Weights of a small contrastive image-text model.
Model: 64-pixel images, encoder depths [6, 6, 6], encoder widths [96, 144, 208].
Training: soap at rate 0.003, 5200 steps, batches of 128.
Data: trained on photos of plants and fungi (iNaturalist), 7.4 epochs.
Rows from block 7 of the image encoder, named by matrix and row number. Rows with one number belong to one channel. Each number is 128 + 32 x the weight over its row's rms, rounded and kept within 0 to 255. All counts start at 0. After the name is the row's rms in percent of the matrix's.
# convs0: first 3x3 conv (encoder.blocks.7.convs.0.weight, 144x144x3x3), inputs 100-109, a 3x3 kernel for each
# convs1: second 3x3 conv (encoder.blocks.7.convs.1.weight, 144x144x3x3, transposed), outputs 100-109, a 3x3 kernel for each
convs0.96 104 [139 122 102 189 137 131 138 112  74 122 160 145 116 166 138 135 154 174 147 109 106 126 162 127 176 113 158 154 213 201 147 160 139 161 192  88 101 100  93 144  78 140 140  82 105 113 123  85 124 133  89 109 153 117 132 151 202 138 172 105 129 162 139  89  88 136 194 101 171  99 182 105 110 125  47 148 122 125 102 114 133 101 112  45 188 161 126 158 123  95]
convs0.97 095 [105  85 105 129 204  83 111 181 132 163 123 141 159 203 181 165 132 137 166 160 159  58 180 134  89 160 109 139 115 135 198 144  84 201 183 187 154 122 124 115 136  98 110 189  95  66 201 157 133 122 143  31  94 117  91 184 173 141  93  95 153 157 153  75  89 139 132 113  87 158 195 125 141 110 174 134 125 121 134 140 134  94 112  98  88 113  77 163 170 131]
convs0.98 091 [189 144 133 167 142 118 126 112 130 154 162 142 130 134 133 105 104  36 164 128  77 158 192  91 104 153  71 136  92 149 106 126 120 143 114  91 205 160 111 169 121 134 119  97  88 138 219 151 113 184 153 131 208 115 131 164 128 173 123 156 177 115 169 118 152 127 140 176  76 166 113 157 146 124 188 154  72 176  71 112 145 103 166 107 111 111 117 134 142 233]
convs0.99 106 [110  76 155 130 137 140  82 150 139 123  83 113  74 160 157  98 133 176  71 137 108 132 140 147 121 136  91 159 107  97 117 190 134 146  67 157  90  46 114  99 149 147 142 109 117 143 138 150 131 120 139 138 127  76 113  92 132 129 126 109 105 174  82 139 154 128 101 119 174  77 180 149 126 111 138 163 166 103 142 122 108  78 140 143 104  69 105 133  88 116]
convs0.100 096 [125 146  83 169 148 141 124 124 108 112 106 136 157 136 129 125 103 148 137 121  96  99 155  98 161 139  66 145 157 126  64 185 150 142  63 137 127  85 158 109 123 155 125 106  69 119 120 121 173 121 125 140 161 115 113 106 178 109 105  84 153 114 120 132 105 119 111 218 113 203 107 146 102 166 133 124 168 122 170 171 167 120 132 136 125 109 106  88 103 184]
convs0.101 100 [190 114 109  97 105  96 149 130 152 121 127 176 120 129 122 173 117 184 147 140 100 199 163  90 122 160 121 173 192 115  90 194 171  92 103 103 122 167  87 141 126  63 117 179 117 196 131 127 147 112 120 161 131 159 118 133  62 157 116  95 123 113 135  80 117 117 201 126 144 117 145  91 129 124 139  97  54 105 135 118 105 104 128 141  54 160 156 110 148 156]
convs0.102 112 [ 89 100 158 179 172 168 120 169 114  95 125 150 108 158 135 104 114  84 127 128 129 102 114 129  77 142 124 139 146 166 145 119  68 109 121 110 133 129 103  89 147 155 167 255 219  70 153 117 133 104 148 127 134 139 151 108 131 134 192 144 159  97  87 165 146  98 120 144 109  55 145 111 170 150 130 162 129 143 114 120  96 104 117 117 130  90  76 141 112 157]
convs0.103 091 [156 155 134 108 139 135 123  62 165 138  91 124 166 138  55 123 127 147 173 167  96 163 225  90 130 155 134 165 144 163 103  92 162 139 102 103 104 111 184 106 160 151 136  83 162 101 138 140 122 100 103 145 143 172 165 141  99  97  77 108 117 147 142 177 164 137 139 110  30  96 103  63 136 128  96 151 134  85 143 147 158 120 106 124 104 112  92  91 136 116]
convs0.104 097 [126 125 157 143 115  92  88 160 113 122 177 132 103 161 125 123 151 139 103 130 150  70 119 143 149 136 192 124 171 157  80 178 209  86 123 121 152  67 116 140 109 117 115 132 160 123 201 150  84 181  88  94 147  74 129 123 126 120  94 136 122 160 136 125 156 150 129 121 112  67 174 145  83  80 155 125 111 151 136  84 105  84 117 124 138 165 179 135 122 153]
convs0.105 107 [157 159 154 184 165  49 185 118 109  88 140 163 112  73 141 116 104 104 124  96 100 131 133 111  72 220  73 142 160 109 104  65  96 166 135  63 148 141 170  73 150  87 110 142 125 105 139 155 117 155 101 156 123 154  99  97 168  75 118 168 139 122 133 111 144 191 159 149  72 109  84 111 142 129 197 143 149 105 154  67 138 159 104 114 122 110  71 124 159 138]
convs0.106 095 [128 156 111  42 167 110 140 175 134 114  69  94 134 108  87 182 135 158 142  83 167 125 100 107 157 101 169 157 150 171  95 152 183  67 197 131 149  89 113  97 145  75  81 172 121 157 101 123 165 117  93 184  78  82 136 145 100 128 155  79 137 104 178 133 138  81 146 130 104  67 106 133 128  99 168 161 145 123  87  95 122 171 134  90 190 123 134  96 155 102]
convs0.107 111 [ 92 140 167 138 163 115 116 134 179 102  72 144  91 193 124 133 126 142 159 109 169 131  85  89 144 151 124 117 178 139 191 132 119 195 111 125 212 137  70  77  82 146 108 120 120  65 103 135 184 104 125 142 122 144 116 151 130 138 111 124 123 101 148 144  97  97 119 126 148 154 132 135 135 131  84 215 112  66  96 126 111  99  82 145  93  75 127 127 153 116]
convs0.108 098 [141 162 134  94 189 156 118 107  71 135 208  96 151 173 125 141 152  91 123 116 104 109  99 125 139  97 132  92  69  97 130  98 153 159  67 167 105 140 117  91 138  90 122 125  77  53 175 121  48 208 163 147 143 110 155  96 168 111 102  46 108 125 187 138 106 116 111 106 132 118 133 113 150  73  65 130 144 133 126  86 129 149 161 173  96 159 141 137 144 170]
convs0.109 097 [175 140  93 159 166 162 135 135 179 133 113 113 149 121 127 131 140 128  83 128 114 203 124 109 192 112 190 147 128 180 116 128 148 109 108 146 141 101 158 104  60  93  82 149 103 160 196 106  86 103 112 142 180 142 128  90 119 114 124 150 101  76 121 160 199 101 143 123 159  40 119 140 110  98 149 106 181 158 168 103 124 119 178 133 133 119 114 136  94 147]
convs0.110 084 [ 71 138 156 145 166  56 110 117 154 133 154 109 153 132 156 152 133 163 147 119 145 117 132 118 153 152 189  88  86 135 117  93 110  99  85  93 128  99 153 174 132 168 205 136 140  87 137 147 148 105 137 116 147 134 137 139 147 197 131 137 116  92 108 160 116 124 107 120 127 154 117 109 142 123 124 131 162  92 162 146 123 191 117 186 152 142 210 122 153 191]
convs0.111 104 [128 128 143  80 171 124 122 170 139 106 149 177 142 164 177 112 140 114 148 120 109 112  88  77 141  95 129 209  57 158  85  75 195 138 171 134 139 148 166 125 131 183 118 177 117 131 108 150 114 151 184 151 174 157 143  99 123 128 110 112 155 175 143 149  89 119 200  94 174 122 129 147 113 153  85 144 122 103 118 159 134 138 156 116 146 168 146 129  97 135]
convs0.112 104 [115 137 175 124 152  98  58 107 154 160 120 135 165 149  93  97 124 110 133 155 117 159 176 100 165 153 100 112  71  95 119 143 121  88 141 142  41 111 150 172 165 102 106 118 120 118 174 121 108  82  94 109 114 140 140 132 106 111 147 134 162 169 171  91 155 125 156  94 160 106  99 121  88 144  48 167 159 186  94  97 172 121  84 133 142  57 121 151 109 137]
convs0.113 103 [ 87 178 123 169 154 153  94  75 182 152 161  94  79 148 153 161 136 119 137 178 119 122 175 135 132 111 107 123 164 194 135  95 132 146  35 137 138 166 171 117 172 149  49  90 134  95 102 156 158 104 141 109  86  98 147 147 108 102 164 164 179 144 189 176 147 132 170 159 132  81 123 130  89  91 112 167 101 127 136 162 146 128 103 186 168 101 139 123 139 109]
convs0.114 087 [ 74 195 158 110 112 161 154 115 118 194 132 156 160 156 160 178 141 128 104 119 190 101 122 146 137  94 123 111  81 106 111 143 149  71 129 103 146  93  64 106 161 155 132 120  96 111 131  99  85 106 153 110  64  97 101 152 110 150 102 105 126 142 129  51 119  31 116 137 123 143  63 120  85 124  69 155 109 143 106 156 178 151 159  75  94 114 101 155 116  86]
convs0.115 109 [115 145  89 121 115 163 156 142 133  88 138 128 157 149 102 140 189 177 124 127  96 175 120 115 198 197 143  84 148 155 136 107 174 109 110 106 114 163 128  68 102 125 117  72 128 128  87 133 127 130 134  87  85 123  87 149 161 157 126 150  94 104  87  98 116 122 157 142 182 121  62 154 113 112 103 127 118 127 111 170 106 143 155 142 112 132 140  98  79 121]
convs0.116 093 [103  82 102 171  96 174 107 100 114 165 122 164 108 125 180 141 133 139 153  94  83 117 102 127 126  74  92 125 141 113 166 104 122 127  90 119 174 140 121 116 124 100 136  87 164 124 161 134 124 147 150 106 113 120 124 121 109  99 138 137 124 135 156  98 141 113 202 162 117 151 143 152 179 154  95 129 107 120 134  92 121 162 100 141  73 108 168 127 149 185]
convs0.117 095 [116 100 123  52  88 106 142 160 113 117 118 158 139 135 153 113 175 143  97 122  80 147 130 139 118 150 127 120 131 143  64 135 142  99  94  92 179 113  84 134  97  84  99 143 145 107 165 135  50 124 124 145 124 151 174 135  41  72 142 153 111 131 159 115 100 128 167 140 109  82 192 140 168 212 141 123  79  93 100 134 106  72  25 144 113 128  95 159 160 184]
convs0.118 097 [104 114 156 117  96 114 119 131 104 122  95 100  90 151 180 118 141 174  99  76 138 129 166 136 123 111  65  84 113 110 134 138 144 124 187 113 127  63 131 157  61 113  93 117  43 127  71  74 165  87 113 139  95 113 131 121  75 147  91 106 119 168 170 176 152 140 162 135 120  35 100 141 111 155 106  93 116 165 103 171 143 149 163  93 100 117 129 139 141 110]
convs0.119 089 [122 137 132 193 164  81 134 207 127  83 141 156 134  86 157 138 214 175 107  82   0 108  44  36 148 156 115  89 119 124  81 119 132 161 152 170  90 159  66 142 182 139 135  95 126 131 110 166 113 185 178  60 101 138 121 112  87 147 123  98 166 143 143 113 133  56 126 149 160  87 166  87  64 170 141 121 137 150 174 109 114 170 144  63  80 107 134 128  91  96]
convs0.120 091 [131  89 123 162 124  89 175 214 100 112 176 136 138  67 137 117 112 132  88 140 144 174 118 136 155 139 130 117 156 125 146 159 163 149 122 154 159 105 142 142 136 108  84 138 165 115 110 169  88  91 133  99 142 151 164 113 162 100 143 125 128 147 154 130  94 120 139  83 141 166 128 161 163 153 122 108 116 107  93 182  72 106 146 132  94 119 104 175 106 144]
convs0.121 096 [ 93 130 132 153 153 164 106 112 103 142 119 132 143 172 144 110 180 163 156 125 114 185  98 138 187 124  76 175  73 111 118  81  97  80 138  98 165 196 156 133 166 184  81 145  84 120  83 119 112 104 114 137  95 112 126  81 132 100 102 119 128 113  75 179 108 122 152  96 158 115 131 142 147 132  91 126 147 175 144 165 173 181 115 147 152 120 122 141 166 126]
convs0.122 098 [ 86 101  37 142 122 224  64  94 179 101 139  79 140 128 121 118 171 165  82 147 131 154 104 149 203 122 106 157 120 116 132 134 127 133 146  87 159  87 149 132 104 131 128 112 206 108  94 127 125 148  96 123 171  87  93 159 147 102 199 154 137 111 129 125  95 169  98 127 124 183 134 108 137 122 145 197 122 145 149  96 114 105 131 146 125  88 112 114 133  99]
convs0.123 085 [ 28 127 133 128 148 104 135 131 196 136 162  88 235 131 107  98 123 156 147 142  89 142 127  89 143 123 114 191 123 146 163 135 126 123 106 160 143 125 158 123 124  60 145 109 167 127 115 133 132 125 159 136 120 103  65 127 173 153 127 123 142 136 148 123  62 129 136  87 185  40  70 123 133 152 113 138 180  91 125 127 104 115 128 100 106 127 109  97  76 166]
convs0.124 103 [ 62 114 106 142  78 133 150 172 130 191 155 147 124 159 131 140 111  97 106  82 117 134 133  83 138 108  70  63 114 120  78  78 111 115 138 149  50 126 156 105 146 151 148 124 159  83 129 130  81  95 143 123 156 144 143  88 125 126 128 138 135 134 176 152 117 139 107 176  76 113 122 112 147 102 123 154 132 119 195 182 106 121 134 141 120 184 121 119 138 121]
convs0.125 103 [150 115 122 137 156 129 122 107 103 156 133 152 102 119 142 168 138 100 113 168 128  90 104 124 150 119 138 104 101 109 176 132 134  94  95 118 123 140 179  49 147 137  69  99 116 119  87  87 107 112 109 148  68 142 128  68 118  88  95 100 124 121 136 142 157  97 139 134 144  90 167 104 169 181 153 135 114 147 126  81 124 139 110  69 171 136 120 101 129 145]
convs0.126 100 [ 93 173 142 119 111 178 127 108 150 152 107 102 155 112 114 103  72 111  92 110 123 112 118 120 130  85 137  68 168  97 142  77 107 134 139 133 121 144 116 150 115 152 165  80 116 137 147 138 121 117 132  83 115  64 196 100 112 121 113 144 135 142 110  61 164 193 150 145 171 129 186 140 129 241  91 125 160 181 167 138 132 172 127 156 147 119 128 144 142 100]
convs0.127 098 [152  79 162 169  72  99 138  99 122  78 124 107 113 140 122 160 111 115 152 149  86 115 211 108  82 113 127  97 175 125 122 172 126  84 153 115 156 147  93 140 145 193  54 106 126 111  98  73  75 142  98 129 117  93  67 156 149 134 126  89 128 136  91 147 109  59  99 191 113 138 166 140 118 169 153 161 104 153  96 120 105 133 154 127 104 124 119  89  98 130]
convs0.128 099 [109 132 116 160  88 117 139 129 123 127  72 134 136 164 162 136 124 156 131  86  69 125 166  66 141 171 137 179 121 133 130 142 137 159 111 115 129 141  94  87 123 126 111 118  42  99 137 160 105 159 121 134 149 141 182 101  84 149  72 141 127 149 138 129 146 137 107 129 132  86 170 149 142 112 185 140 158 120 134 124 103 196 225 173 133  73  86 129 137  85]
convs0.129 100 [109 116 147  93 115 145 144  71  86  54 182 222 147 167 173 158 183 177 168 137 137 164 161  88 141 189 151 179 148 102 160 112 117 128 119 104 108  98 185 162 125 189 143 144 159  93 171 150  77  81 104  68  88 105  87 119 133 112 149 112 169 130  87 176  68 133 128  95 143  91 142  95 144 114 112 121 174  97 220 146 133 126 128 114 159 117 119 164 150  71]
convs0.130 109 [142 128 131 157  74  66 143 216 118 119 156 183 133 107 157  63 152 211 189 155  93 179 100 109 168 113  96 211 165 101 156 142 101 127 214 118 112  78  70 134  91 167  89 142  94 146 132 132  85 103 120 111 145 146 199 115 139 125 190  94 117  94  48 190 145 121 138 108 126 108 164  79 131 118 100 227  96 145 180 102 144 117 133 155 153 172  96 102 185 105]
convs0.131 099 [134  78  69 167 102 166  83 161  60 172 110  93 100 163 124  89 133 160  92 103  86 160  95 106 142 127 147 148 143 116  98 154 119 136 129  85 195 198 163 195 123  49 157  35 151 119 124 150 113 170 115 115 146 156 153 124 125 198 134  99  99 100 120 128 141  84 125 121 107 160 120 144 148 150 174 186 132 144 133 138 129 134 136 115 159 121 153  88 121  95]
convs0.132 105 [ 92 111  94 170  65  86 131  75 150 152 103 166 106  72  94 123  93 110 143 139 138 165 137 137 130 111 102 198  30 149 112 123 112 137 126 142 126 200  91 157 162 146 115 157  61 171  78 121 123 141 131 121 110 125 109 113  93 120 222 104 156  63 167 131 170 133 127 149 136 145 105 110 116 152 175  87 137 111 119 128 200 145 128 116  91 114 156  98 108 109]
convs0.133 090 [120 119  87 206 243 114 168 116 124 140 148 159 130 103 177 204 119 152 137 124 144 155  71 112 123 139 100 133 100 117 126  95  98 203 134 157 123  92  99 138 127 131 151 107  78 107 105 135 114  96 111 166  99 148 119 139 146  83 117 145 206 119 160  75  77 108 121 142 150  50  78 145 103 168 103 117 145 176 102 165 163 142 101 136 109 112 163 104 140 104]
convs1.96 104 [ 95 152 247 163 144 192 108 175 133  79 119  89 177 176 106 187  59 121 156 137 146 116 124 158 141 125 111 120 163 125 136 174 119 180 137  93 138 121 138 163 102  96 136 113  67  70 146 125  94 131 147 106  59 123  94  54  82 148 140 146 121  85 152 153 176 128 200 121 125 176 149 117 131 173  63 104 146 139 118 128  79 104 137 172 110 139 124 160  99 124]
convs1.97 100 [ 89 132 122 130 153 168 171  98 142 152 121  81 150 111 146 156  99 139 121 117 139 129 179 149  87  95  81 145 119 137  96 219 134 119 138 182 112 135 135 178 128 118 158  94 138 107 151 102 113 166 192 147  87 101 143 136 154  97 125 120 134 118  47 117 116 160 123 170 160 106  69  75  82 144 103 184 161 157  75  91 131 131 153 187 104 105 123 137 105 121]
convs1.98 090 [148  99 120  83 112 100  88 111 110 150 102 163 148 176 176 136 142 156  91 144 109 110 143 153 108 131 209 165 131 121 154  90 106  98 130 113 111 123  93 103 128 104 125 105 106  82  69 138  83 100 125 174 145 172 107 169 174 126 125 148 114 148 139  58  66 157 123  91  95 119  87 183 106  90 125 115  92 161 130 100 130 172 115 111 127 126 151 132 104  98]
convs1.99 113 [131 111  80  77 126 126 131  96 156 130 164  59 162 116  90  88 138  88 150 148 100 129 105 135 118  70 117 123 118 139 139  76 107 139 186 153 196 129 111 137  63 165 113  99 109 102 143  83 121 145 117  92 140 124 154 151 120 122 129 161 133  74 102 152  45  95  90  93 145 164 110 127 122 139 137 140 156 142 174 138  98  98  82 101  97 130 133  80 121 119]
convs1.100 096 [149  84 122 143 137 162 101 137 116  94 153 104 146 172  66 180  64 113 140 188 145  93  96 163 137 158 126 152 113 118 146 140 185  90  89  95 148  86 113 137 175 141 174 200 106  45 140 173 122 118 155 114 107 116 178 155 182 118 130 138 117 138  94 104 175 180 158 145 119 131 113 141 156 128 115 116 104 117 113 151 143  95 141 148 131 160 148 158 117 154]
convs1.101 100 [141 157  69 145 136 118 126  87 125 153 255 145 134 191 174 152 127  95 111 185 156 135 111 132 119 160 171 122 169 196 107 129 126 144 189 112  88 121 101 130 110 139 185  90 120 115 137 106 132 151 142 173  84 125 141 139 159 191 142 123 115 115 134  70  75  85  65 105 188  91 155 167  94  78  98 128 105 117 147  83 110 106  85 121 130 140 146 120 156 132]
convs1.102 107 [133 117 152 106 115  86 127 145 173 170 157 135 110 163 144 121 156  92 137 114 137 136 136 121 142  90 145 101  50 135 115 222 129 111 114 164 188 154 233 141 160 170 125  96  90 109  93  80  97 124 104 146 137  87 202 146 113  72 131 159 104 129 176 155 142 158  92 129 135 131 140 142 181 151  73 131 111 101 187 162  90 117  66 150 104 160 111 114 111 177]
convs1.103 095 [ 85  92  98 111 158 168 166 101  93 142  93 137 147  98 138 168 115 146 102 165 114 110 184 184  46 151 160  99 116 126 150 124 111 119 161 168 192 181 106  99 135 132 131 134  97 113 128 111 131  86  97 111 154 170 131 120  86 120 110 144 115 107 147  77  79 139 165  72 172 122 145 102  65  84 124 107  80 127 112 139  92 134 111 153 196  93 160 148 149 149]
convs1.104 097 [127  91 178  71 169 153 118 130  91 143 160  83 118 209 111 129 209 107 166 115 106 105 132 117 179 116 191 116 132 104 108  85  96  90  94  73 126 116 115 150 104 168 120 143 108 116 157 148 166 137 114 141 213 158  96 108 146 132  75 131 159 136  73 126 160 104  98 122 122  84  90 133 129 109 145 155 145 105 153 102 130 151 148 168 136 149 103 121 136 124]
convs1.105 110 [154 129 122  76  66 124 140 149 125 107 154 108 136 132 153 120  62 124 148 144 147  85 124 200 123  75 151 134  85 154 121 134 129 137 131  93 117  98 130 128 121 106 167 195 108 177 167 132 130 135 123 201 113 107 131 125 125 139 177  93 141 141 107 130  94 154 113 118  95 115 135 111 114 116 101 141 159 139 156 105 103 138 126 123 188 102 146 155 131 147]
convs1.106 098 [108 164 148 158  87 157 106 177  84 127 111 166 132 164 119 128 173 123 121 151  98 160 132  96 119 147 118 169 203 101 183 187 108 162 150 102 129  72 168 108  95  68 143  99 124 147 175 122 111 146 102 119 151  96 125 123 123 141 147 184 102 116 119  76 148 107 145 141 126  76 108  78 140 102  89  89 103 125 135 165 156 143 130  90 123 126 133 165 172 132]
convs1.107 110 [150 133 135 150 114 126 123 128 107 170  83 115 108  73 130 107  95 165 111 142 138 129 153 170 100 142 130 159 110 110 139 129 116 141 113 172 129 122 101  68 162 137  95 162 106  99 124 127 148  77 110 125 137 132 118 172 124 111 109 129 158 149 118 204 114 141 136 104 154  86 125  79 121 115  79 171 115 142 106 154 162 164 142 132 134  93 118 138 151 115]
convs1.108 096 [ 76 102  82 153 125 122 127  81 142 157 149 118 177 137 112 132 134 149 136 184  84 168 137  65 140 185 128 116 118 115 139 125 104 118 133  95 143  65  63 110 146 139 160 166 169 150 173 190 121 120 166 153 161 140 170 122 139 170 136 127  85 136 102 136  84 103 123 128  80 129  80  67 148 164 117 120  67 155 119  73 137  77 128 131 142 184 149 118 189  58]
convs1.109 095 [106 130 158 113 156 103 131 104 161 186 202 178  86 122 155 107 147  98  70 152 149  99 121 163  78  92  94 111 122 131  96 159 139 121  91 130 104 101  62 142 117  95 130  36 112 135 115 126 137 122 158  66  96 102 159 129 201  97 127 127 131 103 123 131 141 101 146 129 133 131  50  68 184 128 114 153 141 142 107 131  95 113 132 151 159 123 142 110 148 133]
convs1.110 090 [ 98 153 177 157 150 158  92 108 147 144 133  88 169 155 101 105 137 136 157 157  93 146  96 118 118 171  79 100 103 114 128 123 141 125 108  77 101 183 156 184 143 165 150 180 130 123 154 175 122 110 128  50  71 129 104 106 117  95  65  97 101 128 151 135 111 167  94 180 123 139 122  69 171 138 122 121 118 130 126 119  60 136 196 133 131 172 122 170 127 132]
convs1.111 101 [161 170 107 171 161 114 166 132  80  97  74 155 113 177  89 155 118 111 148 165 136  85 141  74  79 135 118 131  90 121 155  81 148  89 113 173 171 170 113 178 167 133 143 138 123 171 108 123 149 143 116 156  78 105  95 104 145 120 141 134 143 157 199 104 115 102  94  91  89  74 152 136 127 157 120  95 110 198 132 207 190 182 138 120 122 117 153 147 110 114]
convs1.112 103 [ 98 127 144 156 174 135 132  80  83 124 141 195 164 194 222 158 137 110 120 146 101 160 123 161 128 105 133 104 154 138 181 152 158 145  90 124 134  85 123 180  80 159 227 141 161 101 177 151 141 135 148  91  80 130 137 105 158 179 160 166 149 151 166 101 104 130 172 101 117 150 162 125 116  77 142 116 117 100 102 106 154 183  88  86 116 100 103 127  73 143]
convs1.113 104 [133 137  83 130 125  85 167 111 111 143 113 130 149 175 132 130 169 105  93 152 138 131 130 170 178  91 153 143 163 140 217 127 123 108 157  84 114 183 144 124 131 172 165  42 151 122 110 134  87 152 129 135 134 165 122 172 135 216 164 160 184 226 101 155 140 142 117 105 203 138 158 114  65 119 127 142 127 124 116  79 116  67 106 146 135 131 140 125 136  98]
convs1.114 092 [102 190 118 119 138 111  43 144 135  95 108 147 101 126 111 123 111  85 149 149  95 115 131 109 167 171 162 166 132 122 136 126 132 156 105 164 159  64  85 142 166  11 141 136 171 102  87 119 113 131  99 150  54  99 132 121 153 121 120 119 118 160  96 160 120 131  80 141 124 160 122 146 176 140 139 115 149 113 126 130  93 141 135 100  94 149  98 152  94  53]
convs1.115 111 [123 126 110 141 151 126 123 122 150 103 108 103 104 142 131 119 132 155  99 158 150  69 124 150  74 125 134  83  94  99 199 109 134 140  84 109 141 149 105 203 164 106 128  69 119 157  91 138 124 134 150 138 147 150  80 127 106 134  86  95 118 129 153 115 157 101 158 140 117  92 115 105 165 140 114 108 106 182 132 173 153 102 105 105 174 131 137 150 125 111]
convs1.116 094 [158 136 102 130 153  89 143 127 108 114 127 149 140 190 144 129 145  90 172 152 120 151 150  59 163 161 105  95 130 153 115 136 134 107 138 134 114 132 124 160 104 150 112 155 138 133 111 105 132 156 191 153 143 116 131  81  85 153  73 117  96  82 105  96 129 159 105 153 104 182 111 131 109 117  71 117 141  81 112 158 135 155  85 129 107 137  90  69 203 128]
convs1.117 097 [130 144 165 128 142 167 167 138 174 139 142  66 129 108 155 132 158 122  99 133 137 110 134 103 174 128 147  88 108 150 134  83  80  70 182 142 110 148 102  37 148 198 115  87  86  74 135 175 128 159  59 154 168 144 128 153 112 175 160 151 106 168 164 168 155 198 164 121 141 174 148  91 117 104 133 140 111  97 122 118 117 217 184 132 164  82 115 114 117 154]
convs1.118 099 [110 129  68 126 135  82 136  60 118 140 204  78 170 168 116 178 181  80 113 125 139  83  73 127  70 144 136 166 124 161 129 106 121 165 172 136 132  34  99 118 124 126  91 150 161  74 172 203  95 149 147 139 126 156 118 101 124 121 113 141 134 106 161 130 166 114 109 156 159 122 108 142 141  99 162  81 105 176 130 129 137 102 161 114 129 172 124 155  98 113]
convs1.119 095 [132 104 103 130 121 160 142 121 126 145 113 124  77 120 114 129  99 149 124 155 105 181 181 158 127 162  54 124 169 158 190  81 135 134 126 111 104 105 116 101 125  93 139 158 125 149  93 144 108 132 130 156 143  70  76 112 177 103  81  99 197 162  91  88 105 176 183 152 124 178  85 140 102  96 113 136 114 144 166 134 122  79  76 108 104 123 164 161 122 158]
convs1.120 094 [168  81 123 162 103 177  64 161 100 153 134  67  88 151 118 119 101 136 168 125 103 153  91 112 172 157 137 188 142 184 122 165 111  97 108 143 141 157 132 106 122 143  93  90  47 137 176  80 129 105 133 171 106 105  73  68 149 140 107 152 114 119 135 242 121 192 143  91 120 134 173  93 131 131 104 159  72  98 133 131 101 148 158  91 104  79  61 129 132 107]
convs1.121 097 [159 113 178 122 153  85  85 115 134 177  81 103 142 166  47 158 151  98 138  85 154 132 113 120 121  86 122  83  99 111  65 132 102 107 112 133 169 150  62 155 159  67 144 136 141 116 157 124 100  92 155 186 117 132 117 144 150 111 130 151 166 143 117 116 109 164 117 122 108  89 116  97 133  72 117 112 151 146 102  97 144 144  77 122 158 136 163  80 127 118]
convs1.122 098 [ 95  69  74 118 122  90 108 147 141 104 154 161 152 118  99 135 110 139 122  99 154 206 115 150  98 190 137 114 147 138 155 133  68 128 136  79 100 114 126  71  87  91 164 129 112 110  94 129 165 119  99 128  84 154  90 165 169 156  97 157  91 109 157 123 131 130 127 176 131 160 163 102 194 121 157 124 151 143 125 114 136 130 146  96 128 146  77 135 110 116]
convs1.123 091 [202  94 133 127 111 110 175 135 178 152 187 126 110 134 140 104  89 102 123 175 170 125 172 158  59  83 149  97  90 129 129 114  86 160 134 122 157 101 119 140  91 151 157 133  92 122  80 109 130 126 140 121 151 214 128 121 108 147 213 113 190 148  86 137 155 112 130  88 167 152 122  61 102 109  88  87 131 126  98 106 105  99  72 125 154 111 128 142 135 115]
convs1.124 097 [144  37 107 121 182 118 169 159 153  79 109 124 101 153 144 139  93 141 128 108 134  76 133 116 123 116 112 121  91 104 174  83 118 159 157 124 139 177 106 147 107 152 160 140  84  56 112 135 192 116 100 127 107  68 130 183 108 162 170 160 135  90 106  84 140  86 109  46 133  88 134 116 127 131 137 164 123  90  55  76 151 115 207 142 114 134  72 122 118  90]
convs1.125 104 [138  98 129  91 105  70 166 156 129 124 110 182  77 137 175 100  85 126  71  84 167  67 146 133  48 106 133 151  80 100 111 183  82 142  96 147  73 145 132  82 118 151 122  81  93  92  56 104  64  83 105  79 121  99 111  80 112 117  88 110  87 141  84 125 159  85 103  81 120 132  32 142 161 129  86 131 102 166  42 202 102 117 111 108 150 145 160 117 134 106]
convs1.126 095 [122 157 134 180 215 181 137 157 114 185 151 113 154 140 145 143 140  92 134 140 173  68 135 151 125 109 112 155 106  67 107 179  84 126 101 126  97 124 135  90  76 117 122  83  97 155  81 117  89  88  81 104 101 127 141 119 161 124 154 161  85 107 111 181 153 147 134 154  97 214 147 176 144 181 158 173 192 151  90 130 116 145 135 174  87  95 165 101 138 153]
convs1.127 098 [126 174 135  68 122 125 124 110 147 116 167 115  79 150 141 144 141 147  80 156 148 151 161 142 143 140 175  79 136 197 142 158 166 149 163  94 170 108 136 138 177 144 135 130 125  89 115 166 152 118 138 144 168 132 122 155 122 124 146 124 131  74 104  69 130 167 126 195 173 141 127 119 198  91 133  96 119  77 136 157 102 106 102 129 123 142 151 114 104 136]
convs1.128 096 [164 131 138 125 118 106 144 127 125 178 198  94 137 116 140 136 136 122 130 140 164 108 163 135 142 110 139 117  92 124 152 148 149 157 123 102 108 139 122 120 143 144  71 189 207 171 157 100 153 156  93 107 102 124 202 102 111 153 141 112 139 135 128 169 148  78 140  96 190 164 178 160 125 147 106 109 164 117 169 155 125 120 106 106  63 151 153 175 143 155]
convs1.129 096 [110 116  82 129 129 131 149 125 117 111 160  91 180 141  41 174 131 111  80  84 209 135  89  92 161 153 102 141 173 120 106 148 108 110 132 127 117 134 126 101 151 149  94 187 171 136 150 115  86 111  87 117 150 166 172 159 146 188 119 136 125 136 166  86  98 134 163 144 102 164 129 102 153 173 125  65 128  84  73 135 128 112 124 139 102 131 131  94 104  61]
convs1.130 105 [ 84 117 149 129 131 164 123 103 130 180 191  67 231 197  86 218 126  90 100 125 135 163 174 115 204 114 113 121 144 102 112 123 103 138 116 156 163 192  79 149 157 114 166 179  61 141 149 145 171 167 111 178 121 134 154 164 184  80 103 137  99  67 100 183 165 170 163 124  97 132  97 130 145 127  94 107 144 117 120 116 124 211 148 134 179 187 115 134 145 115]
convs1.131 101 [158 113 129 125 128 145 112 136  91 168  81 115 179 101  98 122 153 168 119 141 131 137 135 135 131 153 128 100 125 210 124 130 231  65 144 143 153 121  76 116 149  91 166 160  67 189 106 131 160 120 152 126  60 140  88 140 111 110 148 202 146 128 163  87  75 188 112 164 118 110 123 108 161 126 124 133 131 105 140  90 170 107  98 149  93 126 152  92  89 130]
convs1.132 106 [101 154  90 173 167 178 144 109 142 147 141 119 111 169 133 149 107 139 149  89  53 117  78 107 136 174 108 124 142 129 135  99 157 143 138 110 126 114 151 139 133  72 151  99  95 132 127 118 103 151 140 119 129  89 117 125 137 151 132 143 165 122 165 122 164 122 147 103 134 141 158 160 193 187 151 121  97 170 173 149 153 155 103 110 138 116 124 159 114 134]
convs1.133 092 [130 131 117  96  49 111 206 106 163 136  98 104 149 158 114 144 141  72  85  94 132 162  79  94 139 123  93 108 128 140 145 137  91 103 160 109 155 125 139 208  92  91 109 135 136 168 196 128  97 178  92  75 146  86 117 133 132 107 108 117 155 148 114 155 142 152 108 115  87 100  72 122 171 143  99 160 123 113 101 143 140  96 148 153 137  89 135 111  95 112]